Weights of a small multi-label image tagger.
Data: trained on photos of plants and fungi (iNaturalist), 90422 training examples, 19.7 epochs.
Rows from block 3 of a small multi-label image tagger, named by matrix and row number. Rows with one number within an expert belong to one neuron, the router's apart. Each number is 50 + 15 x the weight over its row's rms, rounded and kept within 0 to 99. All counts start at 0. After the name is the row's rms in percent of the matrix's.
After each expert's rows are labels from the 100 images, of 14976, where the router gives the expert most weight on average: "peak at" is the part of the image that holds the peak. Only what is clearly more common there than usual is listed. The data: photos of plants and fungi (iNaturalist).
# router: router (model.blocks.3.mlp.router.weight, 8x128), inputs 64-127
# up: expert up (model.blocks.3.mlp.up, 8x128x128), inputs 64-127
# down: expert down (model.blocks.3.mlp.down, 8x128x128, transposed), outputs 64-127

# expert 0
router.0 104:91 42 49 48 43 43 56 45 58 48 46 45 49 51 50 47 00 49 47 23 50 55 49 51 71 47 45 00 49 50 51 50 08 39 45 50 49 51 10 50 39 37 49 64 57 00 56 51 52 62 57 77 33 49 50 50 48 64 45 50 47 50 50 51
up.1 075:51 50 50 50 50 50 50 50 50 50 50 50 50 50 50 50 51 50 50 99 50 50 50 50 50 48 50 51 50 50 50 50 46 50 50 50 50 50 49 53 50 56 50 77 50 50 50 00 50 50 50 49 42 50 50 50 50 50 50 50 50 50 50 50
down.1 061:69 50 64 50 50 50 50 50 50 50 50 50 50 50 50 50 50 50 50 50 50 50 50 50 50 51 50 43 50 50 38 50 00 50 50 50 50 50 19 26 50 50 50 50 00 50 50 50 50 50 50 49 44 50 50 50 50 50 50 50 50 50 50 50
up.2 013:48 50 50 50 50 50 50 50 50 50 50 50 50 50 50 50 50 50 50 49 50 50 50 50 50 50 50 50 50 50 50 50 73 50 50 50 50 50 50 50 50 50 50 42 50 50 50 99 50 50 50 50 99 50 50 50 50 50 50 50 50 50 50 50
down.2 038:50 50 50 50 50 50 50 50 50 50 50 50 50 50 50 50 50 50 50 50 50 50 50 50 50 50 50 50 50 50 90 50 50 50 50 50 50 50 50 50 50 50 50 50 49 50 50 50 50 50 50 50 50 50 50 50 50 50 50 50 50 50 50 50
up.3 057:55 50 50 50 50 50 50 50 50 50 50 50 50 50 50 50 54 50 50 99 50 50 50 50 50 45 50 57 50 50 50 50 40 50 50 50 50 50 31 55 50 50 50 51 50 48 50 00 50 50 50 30 41 50 50 50 50 50 50 50 50 50 50 50
down.3 086:50 50 45 50 50 50 50 50 50 50 50 50 50 50 50 50 50 50 50 50 50 49 50 50 50 52 50 51 50 50 00 50 11 50 50 50 50 50 51 30 50 50 50 50 00 50 50 50 50 50 50 36 93 50 50 50 50 50 50 50 50 50 50 50
up.4 153:52 50 50 50 50 50 50 50 50 50 50 50 50 50 50 50 41 50 50 99 50 50 50 50 50 46 50 53 50 50 50 50 46 50 50 50 50 50 49 51 50 34 50 48 50 49 50 00 50 50 50 00 46 50 50 50 50 50 50 50 50 50 50 50
down.4 167:56 50 58 50 50 50 50 50 50 50 50 50 50 50 50 50 50 51 50 50 50 49 50 50 50 53 50 48 50 50 35 50 15 50 50 50 50 50 33 00 50 50 50 50 00 50 50 50 50 50 50 39 69 50 50 50 50 50 50 50 50 50 50 50
up.7 112:51 50 50 50 50 50 50 50 50 50 50 50 50 50 50 50 50 50 50 99 50 50 50 50 50 45 50 51 50 50 50 50 55 50 50 50 50 50 49 53 50 56 50 81 50 50 50 00 50 50 50 47 43 50 50 50 50 50 50 50 50 50 50 50
down.7 105:81 50 64 50 50 50 50 50 50 50 50 50 50 50 50 50 50 50 50 50 50 50 50 50 50 51 50 49 50 50 47 50 11 50 50 50 50 50 11 05 50 50 50 50 00 50 50 50 50 50 50 49 45 50 50 50 50 50 50 50 50 50 50 50
up.8 151:56 50 50 50 50 50 50 50 50 50 50 50 50 50 50 50 50 50 50 00 50 50 50 50 50 53 50 50 50 50 50 50 30 50 50 50 50 50 51 48 50 53 50 20 50 50 50 99 50 50 50 51 51 50 50 50 50 50 50 50 50 50 50 50
down.8 125:21 50 40 50 50 50 50 50 50 50 50 50 50 50 50 50 50 50 50 50 50 50 50 50 50 49 50 65 50 50 52 50 74 50 50 50 50 50 68 99 50 50 50 50 77 50 50 50 50 50 50 51 99 50 50 50 50 50 50 50 50 50 50 50
peak at: top centre

# expert 6
router.6 093:94 36 43 46 43 44 32 42 56 52 50 55 52 51 50 55 07 51 52 17 53 49 49 49 85 50 43 23 50 50 50 51 05 42 56 50 49 47 10 40 39 27 49 75 33 00 58 44 50 90 56 85 35 49 51 49 47 77 48 51 46 50 50 51
up.2 051:47 50 50 50 50 50 52 50 50 50 50 48 50 50 50 50 99 50 50 45 50 50 50 50 52 95 50 69 50 50 50 50 94 50 50 50 50 50 44 77 50 49 50 43 50 26 50 00 50 48 50 00 71 50 50 50 50 58 50 50 50 50 50 50
down.2 087:51 50 92 50 50 50 50 50 50 50 50 50 50 50 50 50 50 50 50 50 50 52 50 50 50 49 50 59 50 50 62 50 42 50 50 50 50 50 51 61 50 50 50 50 61 50 50 50 50 50 50 80 00 50 50 50 50 50 50 50 50 50 50 50
up.3 050:56 51 50 50 50 50 49 50 50 50 50 51 50 50 50 50 07 50 50 70 50 50 50 50 50 00 50 30 50 50 50 50 00 50 50 50 50 50 56 28 50 52 50 50 50 77 50 99 50 53 50 68 18 50 50 50 50 41 50 50 50 50 50 50
down.3 108:49 50 18 50 50 50 50 50 50 50 50 50 50 50 50 50 50 50 50 50 50 45 50 50 49 51 50 45 50 50 38 49 51 50 50 50 50 50 46 29 50 50 50 50 38 50 50 50 50 50 51 26 94 50 50 50 50 50 50 50 50 50 50 50
up.5 052:35 49 50 50 50 50 54 50 50 50 50 49 50 50 50 50 99 50 50 34 50 50 50 50 50 99 50 76 50 50 50 50 94 50 50 50 50 50 46 82 50 46 50 21 50 34 50 00 50 46 50 43 79 50 50 50 50 61 50 50 50 50 50 50
down.5 119:51 50 90 50 50 50 50 50 50 50 50 50 50 50 50 50 50 50 50 50 50 55 50 50 51 47 50 55 50 50 62 51 48 50 50 50 50 50 52 57 50 50 50 50 66 50 50 50 50 50 49 63 08 50 50 50 50 50 50 50 50 50 50 50
up.7 023:52 50 50 50 50 50 50 50 50 50 50 50 50 50 50 50 51 50 50 53 50 50 50 50 50 49 50 52 50 50 50 50 07 50 50 50 50 50 52 52 50 50 50 60 50 50 50 99 50 50 50 99 24 50 50 50 50 46 50 50 50 50 50 50
down.7 023:44 50 00 50 50 50 50 50 50 50 50 50 50 50 50 50 50 50 50 50 50 50 50 50 50 50 50 09 50 50 49 50 73 50 50 50 50 50 46 51 50 50 50 50 35 50 50 50 50 50 50 33 90 50 50 50 50 50 50 50 50 50 50 50
up.8 007:52 50 50 50 50 50 50 50 50 50 50 50 50 50 50 50 08 50 50 92 50 50 50 50 50 46 50 50 50 50 50 50 46 50 50 50 50 50 53 32 50 58 50 50 50 50 50 49 50 50 50 43 45 50 50 50 50 50 50 50 50 50 50 50
down.8 012:48 50 41 50 50 50 50 50 50 50 50 50 50 50 50 50 50 50 50 50 50 49 50 50 50 51 50 41 50 50 50 50 44 50 50 50 50 50 30 25 50 50 50 50 00 50 50 50 50 50 50 38 99 50 50 50 50 50 50 50 50 50 50 50
up.9 007:51 50 50 50 50 50 50 50 50 50 50 50 50 50 50 50 00 50 50 70 50 50 50 50 50 48 50 51 50 50 50 50 45 50 50 50 50 50 50 55 50 52 50 55 50 50 50 11 50 50 50 35 46 50 50 50 50 50 50 50 50 50 50 50
down.9 008:51 50 46 50 50 50 50 50 50 50 50 50 50 50 50 50 50 50 50 50 50 50 50 50 50 50 50 33 50 50 44 50 00 50 50 50 50 50 00 51 50 50 50 50 00 50 50 50 50 50 50 58 99 50 50 50 50 50 50 50 50 50 50 50
peak at: top centre

# expert 7
router.7 133:13 40 48 50 57 61 52 55 57 51 48 37 50 48 50 50 10 49 51 00 49 50 51 50 53 68 52 27 50 50 50 50 22 40 51 50 49 50 89 36 61 56 51 60 77 92 43 25 50 02 47 91 73 52 50 49 50 04 54 50 49 49 51 50
up.12 009:45 51 50 50 50 50 89 50 50 50 50 50 50 50 50 50 17 50 50 67 50 50 50 50 49 42 50 49 50 50 50 50 52 50 50 50 50 50 63 00 50 47 50 58 50 57 50 39 50 39 50 47 55 50 50 50 50 50 50 50 50 50 50 50
down.12 013:46 50 46 50 50 50 50 50 50 50 50 50 50 50 50 50 50 51 50 50 50 49 50 50 49 50 50 45 50 50 79 50 48 50 50 50 50 50 51 00 50 50 50 50 49 50 50 50 50 50 50 52 99 50 50 50 50 50 50 50 50 50 50 50
up.13 060:60 50 50 50 50 50 44 50 50 50 50 52 50 50 50 50 72 50 50 53 50 50 50 50 49 53 50 70 50 50 50 50 51 50 50 50 50 50 32 56 50 49 50 48 43 32 50 61 50 89 51 44 45 50 50 50 50 69 50 50 50 50 50 50
down.13 086:00 50 49 50 50 50 50 50 50 50 50 50 50 50 50 50 50 50 50 50 50 54 50 50 49 50 50 42 50 50 53 56 50 50 50 50 50 69 99 79 50 50 50 50 52 50 50 50 50 50 49 99 38 50 50 50 50 50 50 50 50 50 50 50
up.14 016:49 51 50 50 50 50 82 50 50 50 50 50 50 50 50 50 28 50 50 52 50 50 50 50 50 38 50 49 50 50 50 50 53 50 50 50 50 50 67 32 50 46 50 53 50 54 50 42 50 45 50 49 56 50 50 50 50 50 50 50 50 50 50 50
down.14 021:49 50 47 50 50 50 50 50 50 50 50 50 50 50 50 50 50 46 50 50 50 49 50 50 48 50 50 46 50 50 64 50 48 50 50 50 50 51 51 00 50 50 50 50 63 50 50 50 50 50 50 35 99 50 50 50 50 50 50 50 50 50 50 50
up.15 035:21 51 50 50 50 50 52 50 50 50 50 50 50 50 50 50 08 50 50 00 50 50 50 50 53 52 50 50 50 50 50 50 61 50 50 50 50 50 69 27 50 40 50 54 53 64 50 07 50 34 50 52 99 50 50 50 50 37 50 50 50 50 50 50
down.15 065:89 37 55 50 50 50 50 50 50 50 50 50 50 50 50 50 50 50 50 50 50 49 50 50 50 49 50 73 50 50 56 43 50 51 50 50 50 43 50 00 50 50 50 50 51 50 50 50 50 50 50 00 66 50 50 50 50 50 50 50 50 50 50 50
up.16 506:34 50 50 50 50 50 50 50 52 50 50 24 50 50 50 50 46 50 50 17 50 50 50 50 50 49 50 27 50 50 50 50 32 50 50 50 50 50 85 17 51 52 50 52 84 89 50 50 50 00 47 55 49 50 50 50 50 00 50 50 50 50 50 50
down.16 467:83 50 60 50 50 50 50 50 50 50 50 50 50 50 50 50 49 80 50 50 50 17 50 50 52 59 50 52 50 50 03 44 57 40 50 50 50 32 00 74 50 50 50 50 42 50 50 50 50 50 59 00 50 50 50 50 50 50 50 50 50 50 50 50
up.17 028:41 50 50 50 50 50 52 50 50 50 50 50 50 50 50 50 01 50 50 11 50 50 50 50 52 50 50 50 50 50 50 50 54 50 50 50 50 50 80 30 50 49 50 52 55 73 50 06 50 25 50 60 99 50 50 50 50 32 50 50 50 50 50 50
down.17 050:89 41 55 50 50 50 50 50 50 50 50 50 50 50 50 50 50 48 50 50 50 48 50 50 49 50 50 62 50 50 56 42 49 52 50 50 50 40 42 00 50 50 50 50 51 50 50 50 50 50 50 00 75 50 50 50 50 50 50 50 50 50 50 50
peak at: centre; middle right

# expert 3
router.3 097:94 45 48 47 41 41 42 43 52 52 44 47 50 50 51 49 00 48 49 19 50 53 49 50 79 52 44 00 50 51 50 51 05 39 46 51 52 50 10 45 38 34 49 71 42 00 55 45 50 78 55 75 32 49 51 50 50 69 46 51 49 48 50 51
up.2 038:47 50 50 50 50 50 50 50 50 50 50 50 50 50 50 50 50 50 50 86 50 50 50 50 50 50 50 50 50 50 50 50 61 50 50 50 50 50 51 50 50 50 50 99 50 50 50 76 50 50 50 49 78 50 50 50 50 50 50 50 50 50 50 50
down.2 021:50 50 54 50 50 50 50 50 50 50 50 50 50 50 50 50 50 50 50 50 50 50 50 50 50 50 50 93 50 50 69 50 48 50 50 50 50 50 48 62 50 50 50 50 52 50 50 50 50 50 50 50 50 50 50 50 50 50 50 50 50 50 50 50
up.3 145:49 50 50 50 50 50 45 50 50 50 50 50 50 50 50 50 60 50 50 49 50 50 50 50 50 55 50 78 50 50 50 50 56 50 50 50 50 50 50 47 50 50 50 50 50 51 50 99 50 47 50 64 56 50 50 50 50 49 50 50 50 50 50 50
down.3 179:21 50 29 50 50 50 50 50 50 50 50 50 50 50 50 50 50 50 50 50 50 50 50 50 50 49 50 00 50 50 50 50 72 50 50 50 50 50 99 57 50 50 50 50 67 50 50 50 50 50 50 60 53 50 50 50 50 50 50 50 50 50 50 50
up.8 060:41 50 50 50 50 50 52 50 50 50 50 50 50 50 50 50 49 50 50 51 50 50 50 50 50 48 50 50 50 50 50 50 47 50 50 50 50 50 51 52 50 58 50 67 50 49 50 00 50 48 50 38 48 50 50 50 50 50 50 50 50 50 50 50
down.8 086:79 50 58 50 50 50 50 50 50 50 50 50 50 50 50 50 50 50 50 50 50 50 50 50 50 50 50 99 50 50 79 50 51 50 50 50 50 50 00 51 50 50 50 50 52 50 50 50 50 50 50 44 50 50 50 50 50 50 50 50 50 50 50 50
up.11 017:50 50 50 50 50 50 50 50 50 50 50 50 50 50 50 50 50 50 50 59 50 50 50 50 50 50 50 51 50 50 50 50 46 50 50 50 50 50 50 51 50 50 50 99 50 50 50 15 50 50 50 50 39 50 50 50 50 50 50 50 50 50 50 50
down.11 018:50 50 46 50 50 50 50 50 50 50 50 50 50 50 50 50 50 50 50 50 50 50 50 50 50 50 50 53 50 50 45 50 19 50 50 50 50 50 55 49 50 50 50 50 00 50 50 50 50 50 50 50 51 50 50 50 50 50 50 50 50 50 50 50
up.12 026:50 50 50 50 50 50 50 50 50 50 50 50 50 50 50 50 50 50 50 71 50 50 50 50 50 50 50 50 50 50 50 50 50 50 50 50 50 50 58 50 50 50 50 99 50 50 50 29 50 50 50 50 50 50 50 50 50 50 50 50 50 50 50 50
down.12 013:50 50 51 50 50 50 50 50 50 50 50 50 50 50 50 50 50 50 50 50 50 50 50 50 50 50 50 67 50 50 95 50 00 50 50 50 50 50 49 48 50 50 50 50 00 50 50 50 50 50 50 50 48 50 50 50 50 50 50 50 50 50 50 50
up.13 194:48 50 50 50 50 50 55 50 50 50 50 50 50 50 50 50 49 50 50 50 50 50 50 50 52 46 50 22 50 50 50 50 46 50 50 50 50 50 50 52 50 33 50 49 50 49 50 00 50 52 50 39 45 50 50 50 50 54 50 50 50 50 50 50
down.13 229:78 50 71 50 50 50 50 50 50 50 50 50 50 50 50 50 50 50 50 50 50 50 50 50 50 51 50 99 50 50 58 50 34 50 50 50 50 50 00 43 50 50 50 50 40 50 50 50 50 50 50 41 46 50 50 50 50 50 50 50 50 50 50 50
peak at: top centre

# expert 1
router.1 091:36 89 49 60 65 44 49 55 63 51 47 77 50 49 50 49 72 49 50 66 53 52 50 51 55 09 50 80 50 48 50 51 89 77 64 52 50 50 47 43 52 67 53 47 45 46 50 77 51 58 37 10 64 49 51 50 49 56 52 51 50 49 52 51
up.0 013:66 00 50 50 50 50 35 50 50 50 50 50 50 50 50 50 10 50 50 30 50 50 50 50 51 26 50 42 50 50 50 50 27 50 50 50 50 50 00 40 50 00 50 63 50 49 50 29 50 58 50 58 30 50 50 50 50 89 50 50 50 50 50 50
down.0 012:00 51 00 50 50 50 50 50 50 50 50 50 50 50 50 50 50 39 50 50 50 48 50 50 50 50 50 48 50 50 76 50 05 50 50 50 50 47 36 00 50 50 50 50 71 50 50 50 50 50 50 46 90 50 50 50 50 50 50 50 50 50 50 50
up.1 020:57 86 50 50 50 50 50 50 50 50 50 50 50 50 50 50 35 50 50 44 50 50 50 50 50 00 50 41 50 50 50 50 44 50 50 50 50 50 51 21 50 41 50 47 50 49 50 49 50 54 50 99 41 50 50 50 50 99 50 50 50 50 50 50
down.1 024:34 49 32 50 50 50 50 50 50 50 50 50 50 50 50 50 50 49 50 50 50 50 50 50 52 53 50 99 50 50 68 51 37 50 50 50 50 49 50 27 50 50 50 50 74 50 50 50 50 50 50 44 49 50 50 50 50 50 50 50 50 50 50 50
up.2 199:51 28 50 50 50 50 50 50 50 50 50 51 50 50 50 50 52 50 50 40 50 50 50 50 50 52 50 35 50 50 50 50 50 49 50 50 50 50 42 51 50 49 50 56 47 50 50 50 50 51 50 53 50 50 50 50 50 48 50 50 50 50 50 50
down.2 212:83 43 55 50 50 50 50 50 50 50 50 51 50 52 50 50 56 50 49 50 50 48 50 50 43 99 50 29 50 50 51 44 31 50 50 50 50 49 42 57 50 50 50 50 50 50 50 50 50 50 50 25 42 50 50 50 50 50 50 50 50 50 50 50
up.3 134:51 44 50 50 50 50 50 50 50 50 50 54 50 50 50 50 51 50 50 17 50 50 50 50 50 53 50 46 50 50 50 50 49 50 51 50 50 50 50 50 50 49 50 71 50 50 50 50 50 54 50 57 50 50 50 50 50 46 50 50 50 50 50 50
down.3 143:75 43 49 50 50 50 50 50 50 50 50 50 50 50 50 50 54 49 48 50 50 50 50 50 43 99 50 50 50 50 52 49 25 51 50 50 50 49 45 55 50 50 50 50 54 50 50 50 50 50 51 25 50 50 50 50 50 50 50 50 50 50 50 50
up.4 392:50 51 50 52 51 50 95 50 51 50 50 49 50 50 50 50 96 50 50 64 50 50 50 50 50 26 50 50 50 50 50 50 51 52 49 50 50 50 53 51 52 51 50 38 51 67 50 51 50 00 51 50 50 50 50 50 50 60 50 50 50 50 50 50
down.4 398:49 66 52 50 50 50 50 50 50 51 50 50 50 50 50 49 47 72 52 50 50 50 50 50 54 47 50 15 50 50 49 50 99 53 50 50 50 50 50 51 50 50 50 50 47 50 50 50 50 50 47 57 47 50 50 50 50 50 50 50 50 50 50 50
up.5 019:53 53 50 50 50 50 51 50 50 50 50 50 50 50 50 50 00 50 50 44 50 50 50 50 50 42 50 50 50 50 50 50 43 50 50 50 50 50 50 74 50 00 50 95 50 39 50 25 50 58 50 44 40 50 50 50 50 37 50 50 50 50 50 50
down.5 024:34 50 14 50 50 50 50 50 50 50 50 50 50 50 50 50 50 50 50 50 50 47 50 50 51 50 50 99 50 50 77 51 46 50 50 50 50 49 53 42 50 50 50 50 51 50 50 50 50 50 52 00 87 50 50 50 50 50 50 50 50 50 50 50
peak at: bottom left

# expert 4
router.4 077:57 32 48 45 46 49 62 57 21 51 57 42 50 49 50 50 92 49 50 83 51 50 50 51 00 73 54 85 50 51 50 51 77 49 38 48 55 52 29 66 38 47 50 31 22 11 50 46 51 71 62 21 41 49 50 50 48 80 53 51 49 51 51 51
up.13 010:31 30 50 50 50 50 65 50 50 50 50 52 50 50 50 50 87 50 50 51 50 50 50 50 49 79 50 06 50 50 50 50 68 50 50 50 50 50 49 66 50 46 50 00 49 44 50 60 50 41 50 69 67 50 50 50 50 52 50 50 50 50 50 50
down.13 019:83 50 57 50 50 50 50 50 50 50 50 50 50 50 50 50 50 99 50 50 50 49 50 50 57 44 50 42 50 50 58 49 66 50 50 50 50 51 79 22 50 50 50 50 44 50 50 50 50 50 48 50 74 50 50 50 50 50 50 50 50 50 50 50
up.14 008:48 77 50 50 50 50 50 50 50 50 50 45 50 50 50 50 40 50 50 62 50 50 50 50 50 29 50 67 50 50 50 50 52 50 50 50 50 50 90 37 50 00 50 64 50 52 50 00 50 50 50 50 53 50 50 50 50 53 50 50 50 50 50 50
down.14 013:49 00 48 50 50 50 50 50 50 50 50 50 50 50 50 50 50 51 50 50 50 55 50 50 50 59 50 48 50 50 45 50 12 50 50 50 50 51 15 47 50 50 50 50 50 50 50 50 50 50 41 99 55 50 50 50 50 50 50 50 50 50 50 50
up.16 010:53 69 50 50 50 50 50 50 50 50 50 49 50 50 50 50 99 50 50 52 50 50 50 50 50 32 50 49 50 50 50 50 44 50 50 50 50 50 65 44 50 00 50 70 50 51 50 45 50 52 50 70 45 50 50 50 50 30 50 50 50 50 50 50
down.16 012:99 50 50 50 50 50 50 50 50 50 50 50 50 50 50 50 50 48 50 50 50 50 50 50 46 65 50 50 50 50 50 50 20 50 50 50 50 50 30 50 50 50 50 50 54 50 50 50 50 50 50 34 73 50 50 50 50 50 50 50 50 50 50 50
up.17 373:50 50 50 50 50 50 50 50 50 50 50 42 50 50 50 50 57 50 50 50 50 50 50 50 50 50 50 50 50 50 50 50 50 50 50 50 50 50 50 51 53 51 50 00 30 53 50 84 50 50 50 50 50 50 50 50 50 67 50 50 50 50 50 50
down.17 386:23 53 52 50 50 50 49 50 50 50 50 50 50 50 50 50 45 97 51 50 50 51 52 50 67 50 50 75 50 50 92 51 97 43 50 50 50 45 82 00 50 50 50 50 96 50 50 50 50 50 46 49 51 50 50 50 50 50 50 50 50 50 50 50
up.19 189:49 48 50 50 50 51 51 50 50 50 50 45 50 50 50 50 49 50 50 50 50 50 50 50 09 99 50 50 50 50 50 50 51 50 50 50 50 50 50 99 50 50 50 49 62 48 50 19 50 19 53 51 51 50 50 50 50 49 50 50 50 50 50 50
down.19 178:43 50 57 50 50 50 51 50 50 51 50 51 50 50 50 50 48 89 50 49 50 46 51 50 52 51 50 52 50 50 50 53 95 50 52 50 50 46 43 00 50 50 50 50 52 50 50 50 50 50 39 49 99 50 50 50 50 50 50 50 50 50 50 50
up.20 011:64 77 50 50 50 50 25 50 50 50 50 44 50 50 50 50 27 50 50 54 50 50 50 50 50 28 50 59 50 50 50 50 46 50 50 50 50 50 68 80 50 48 50 99 50 53 50 00 50 50 50 00 47 50 50 50 50 50 50 50 50 50 50 50
down.20 022:00 49 30 50 50 50 50 50 50 50 50 50 50 50 50 50 50 00 50 50 50 54 50 50 50 49 50 55 50 50 50 59 51 50 50 50 50 50 47 49 50 50 50 50 50 50 50 50 50 50 51 66 22 50 50 50 50 50 50 50 50 50 50 50
peak at: top left

# expert 5
router.5 096:93 39 48 47 43 42 32 43 55 54 49 49 50 52 51 55 00 51 49 18 51 50 48 50 81 54 46 13 51 50 52 50 07 42 53 51 51 48 11 35 34 30 50 70 39 00 59 40 50 91 54 78 31 50 51 50 49 80 50 50 50 47 53 49
up.3 059:47 50 50 50 50 50 50 50 50 50 50 50 50 50 50 50 49 50 50 50 50 50 50 50 50 50 50 52 50 50 50 50 50 50 50 50 50 50 77 46 50 73 50 72 50 56 50 10 50 50 50 47 57 50 50 50 50 53 50 50 50 50 50 50
down.3 056:65 50 62 50 50 50 50 50 50 50 50 50 50 50 50 50 50 50 50 50 50 50 50 50 50 50 50 49 50 50 99 50 51 50 50 50 50 50 36 37 50 50 50 50 57 50 50 50 50 50 50 47 50 50 50 50 50 50 50 50 50 50 50 50
up.4 058:50 50 50 50 50 50 50 50 50 50 50 50 50 50 50 50 49 50 50 53 50 50 50 50 50 50 50 99 50 50 50 50 47 50 50 50 50 50 61 50 50 55 50 99 50 50 50 42 50 50 50 49 49 50 50 50 50 50 50 50 50 50 50 50
down.4 032:83 50 56 50 50 50 50 50 50 50 50 50 50 50 50 50 50 50 50 50 50 50 50 50 50 51 50 45 50 50 99 50 48 50 50 50 50 50 14 02 50 50 50 50 12 50 50 50 50 50 50 43 60 50 50 50 50 50 50 50 50 50 50 50
up.6 066:38 50 50 50 50 50 50 50 50 50 50 50 50 50 50 50 49 50 50 50 50 50 50 50 50 51 50 99 50 50 50 50 51 50 50 50 50 50 76 49 50 65 50 71 50 57 50 11 50 50 50 47 58 50 50 50 50 53 50 50 50 50 50 50
down.6 061:58 50 61 50 50 50 50 50 50 50 50 50 50 50 50 50 50 50 50 50 50 50 50 50 50 50 50 50 50 50 99 50 51 50 50 50 50 50 44 44 50 50 50 50 72 50 50 50 50 50 50 46 49 50 50 50 50 50 50 50 50 50 50 50
up.7 056:20 50 50 50 50 50 50 50 50 50 50 50 50 50 50 50 48 50 50 39 50 50 50 50 50 54 50 50 50 50 50 50 54 50 50 50 50 50 84 51 50 70 50 67 50 64 50 00 50 51 50 47 66 50 50 50 50 58 50 50 50 50 50 50
down.7 073:56 50 63 50 50 50 50 50 50 50 50 50 50 50 50 50 50 50 50 50 50 50 50 50 50 50 50 49 50 50 99 50 52 50 50 50 50 50 50 47 50 50 50 50 90 50 50 50 50 50 50 50 48 50 50 50 50 50 50 50 50 50 50 50
up.9 024:48 50 50 50 50 50 50 50 50 50 50 50 50 50 50 50 50 50 50 39 50 50 50 50 50 51 50 50 50 50 50 50 64 50 50 50 50 50 50 44 50 49 50 00 50 50 50 99 50 50 50 48 63 50 50 50 50 50 50 50 50 50 50 50
down.9 017:49 50 46 50 50 50 50 50 50 50 50 50 50 50 50 50 50 50 50 50 50 51 50 50 50 49 50 52 50 50 54 50 97 50 50 50 50 50 93 60 50 50 50 50 99 50 50 50 50 50 50 50 47 50 50 50 50 50 50 50 50 50 50 50
up.11 015:47 50 50 50 50 50 50 50 50 50 50 50 50 50 50 50 50 50 50 59 50 50 50 50 50 50 50 50 50 50 50 50 40 50 50 50 50 50 55 51 50 56 50 00 50 50 50 99 50 50 50 44 35 50 50 50 50 50 50 50 50 50 50 50
down.11 021:50 50 11 50 50 50 50 50 50 50 50 50 50 50 50 50 50 50 50 50 50 50 50 50 50 50 50 94 50 50 78 50 96 50 50 50 50 50 49 99 50 50 50 50 71 50 50 50 50 50 50 50 99 50 50 50 50 50 50 50 50 50 50 50
peak at: top centre