config.toml
model = "multi-label image tagger"
dataset = "photos of plants and fungi (iNaturalist)"
train_examples = 90422
image_size = 24
crop_scale_min = 1
horizontal_flip = true
translate = 0.12
arch = "vit"
norm = "rmsnorm"
norm_position = "pre"
activation = "quick_gelu"
head_dim = 48
fused_qkv = false
bias = "none"
qk_norm = false
layer_scale_init = 1.0
parallel_block = false
inner_norm = false
moe = "expert_choice"
num_experts = 8
moe_every = 1
expert_mlp_ratio = 1
experts_per_token = 2
shared_expert = true
patch_size = [4, 4]
conv_stem = false
layers = 8
width = 128
positions = "sincos"
pooling = "class_token"
num_labels = 68
residual_init = "none"
optimizer = "adamw"
lr = 0.0031
beta1 = 0.9
beta2 = 0.99
eps = 1e-06
l1_shrink = 0.03
steps = 27900
batch_size = 64
epochs = 19.7
lr_schedule = "wsd"
decay_fraction = 0.4
final_lr_fraction = 0
warmup_steps = 550
weight_decay = 0.1
Rows from block 4 of a small multi-label image tagger, named by matrix and row number. Rows with one number within an expert belong to one neuron, the router's apart. Each number is 128 + 32 x the weight over its row's rms, rounded and kept within 0 to 255. All counts start at 0. Numbers have three digits each.
Before each expert's rows are labels from the 100 images, of 14976, where the router gives the expert most weight on average: "patch colour" is the nearest of a few named colours to the mean colour under the peak. Only what is clearly more common there than usual is listed. The data: photos of plants and fungi (iNaturalist).
# router: router (model.blocks.4.mlp.router.weight, 8x128), inputs 0-127
# up: expert up (model.blocks.4.mlp.up, 8x128x128), inputs 0-127
# down: expert down (model.blocks.4.mlp.down, 8x128x128, transposed), outputs 0-127

# expert 6
patch colour: green
router.6:190129091109168077160099057191132128131120133194147146128153129108122120132149123046116045099127134129187128121123129121146114124127023132025117126128132124092126143112167127123128124104118129124078120125125126080131130133136128128132121094077131132079121146128128130098135053128127128127110115120122104129126124154124140156129123128122126054021056125132209129128072077180145126126141
up.2:112128128128137133128128128255128128128128128110128128128218128091128055128128128128128128131128165128121128128128128128128128128128099128082128128128128128128128128128134128128128128130072128128125128128128128104128128128128128128128128255111128128128128128128128128124128102128128128128144128128128128128128128128128128065128128128016128113120128128128128128128128084097128128128128
down.2:128128128128128076128128128128128128128128128128128128128128128128128128128128128128128128128128128128128128128128128128128128128128128128128128128128128128128128128128128127128128128128255128128128163128128128128128128038128128122128128128128128128128128128128128128128128128128128128128128128128128128128141128128128128128160128128128128130128232000128128128128128128128128128128130

# expert 1
patch colour: brown
router.1:172134178107075138073104144074125119121147121184110125128133129214151194128091136187109094117128151130186133127135121126159183129125191150173150132129127032132127140130106128080126129175206127125084121128130126211128186129132129128127167176087129127129135063128128130179119159129127128127107136125122183125127120131133119152134125128179126217126160128129151127128214113038127128129121
up.0:125128122128130129151150119108128128128128128119132128128127128147122111128138128092129108128128193128052128128128128128141149128128018142114128128128128127112128128128251128129128128129106128128110128128128128108128138128128128128128087125255128128122128185128128128099128111128128128128156128128128086128128128128128128099128127128129128087111140128128127128128020131255128128128128
down.0:128128128128128171128128128128128128128128128118128128128128128128128128126128128128128128128128128128128128128128128128128128128128128128128128128128128128128128128128128184128128128128133120128128122128128128128128128128128128000128128128128128128131128128128128128128128128128128128128128133128128128129255128128128128128128128128128128158128000079128128128128128128128128128128255

# expert 0
patch colour: pink
router.0:113117146106244178173089222129128130128144125037108128126067128099132132128137132134147168130128075130036126109155117126143089132125124130104157123128128159128128125129110128146124129077017129125166121132127126129127089131119129128128136131224130126152131164129128130090127139129127129127212130126134092128131132145132132030128131128116128052134109127121083125127072209156110128127121
up.0:115128125128128128128128128158128128128128128130127128128208128119128238128128128122128122130128255128134128128128128128127184128128061128122128128128128128129128128128158128128128128125127128128070128128128128101128128128128128128128128163129128128125128128128128128117128136128128128128127128128128128128128128128128128000128128128129128109128128128128128128128125060115128128128128
down.0:128128128128128112128128128128128128128128128128128128128128128128128128129128128128128128128128128128128128128128128128128128128128128128128128128128128128128128128124128054128128128128176128128128242128128128128128128000128128082128128128128128128107128128128128128128128128128128128128128128128128128136217128128128128125123128128128128093128000033128128128128128128128128128128063

# expert 7
patch colour: green
router.7:189136095105163071162098062207130131130119137197141155128166130138114115128147123047108043096129117129190128121127125136167109125119029136032116128128129126073127138129168127115124128118112128124083127127130126094132129128135126127130121094062127128073121144129128129102135058129127128127109114120116098125128127158124135144130122127124122064022057125132207127131079075168142129128144
up.0:128128128128128128128128128125128128128128128129128128128255128128128129128128128128128128128128128128128128128128128128128128128128129128128128128128128128128128128128128128128128128128133128128128128128128128128128128128128128128128128128127128128128128128128128128128128128128128128128128128128128128128128128128128128128128128128134128128128131128128128128128128128128128128128128
down.0:128128128128128124128128128128128128128128128128128128128128128128128128128128128128128128128128128128128128128128128128128128128128128128128128128128128128128128128128128128128128128128017128128128128128128128128128128128128128128128128128128128128128128128128128128128128128128128128128128128128128128128128128128128128128135128128128128128128000098128128128128128128128128128128128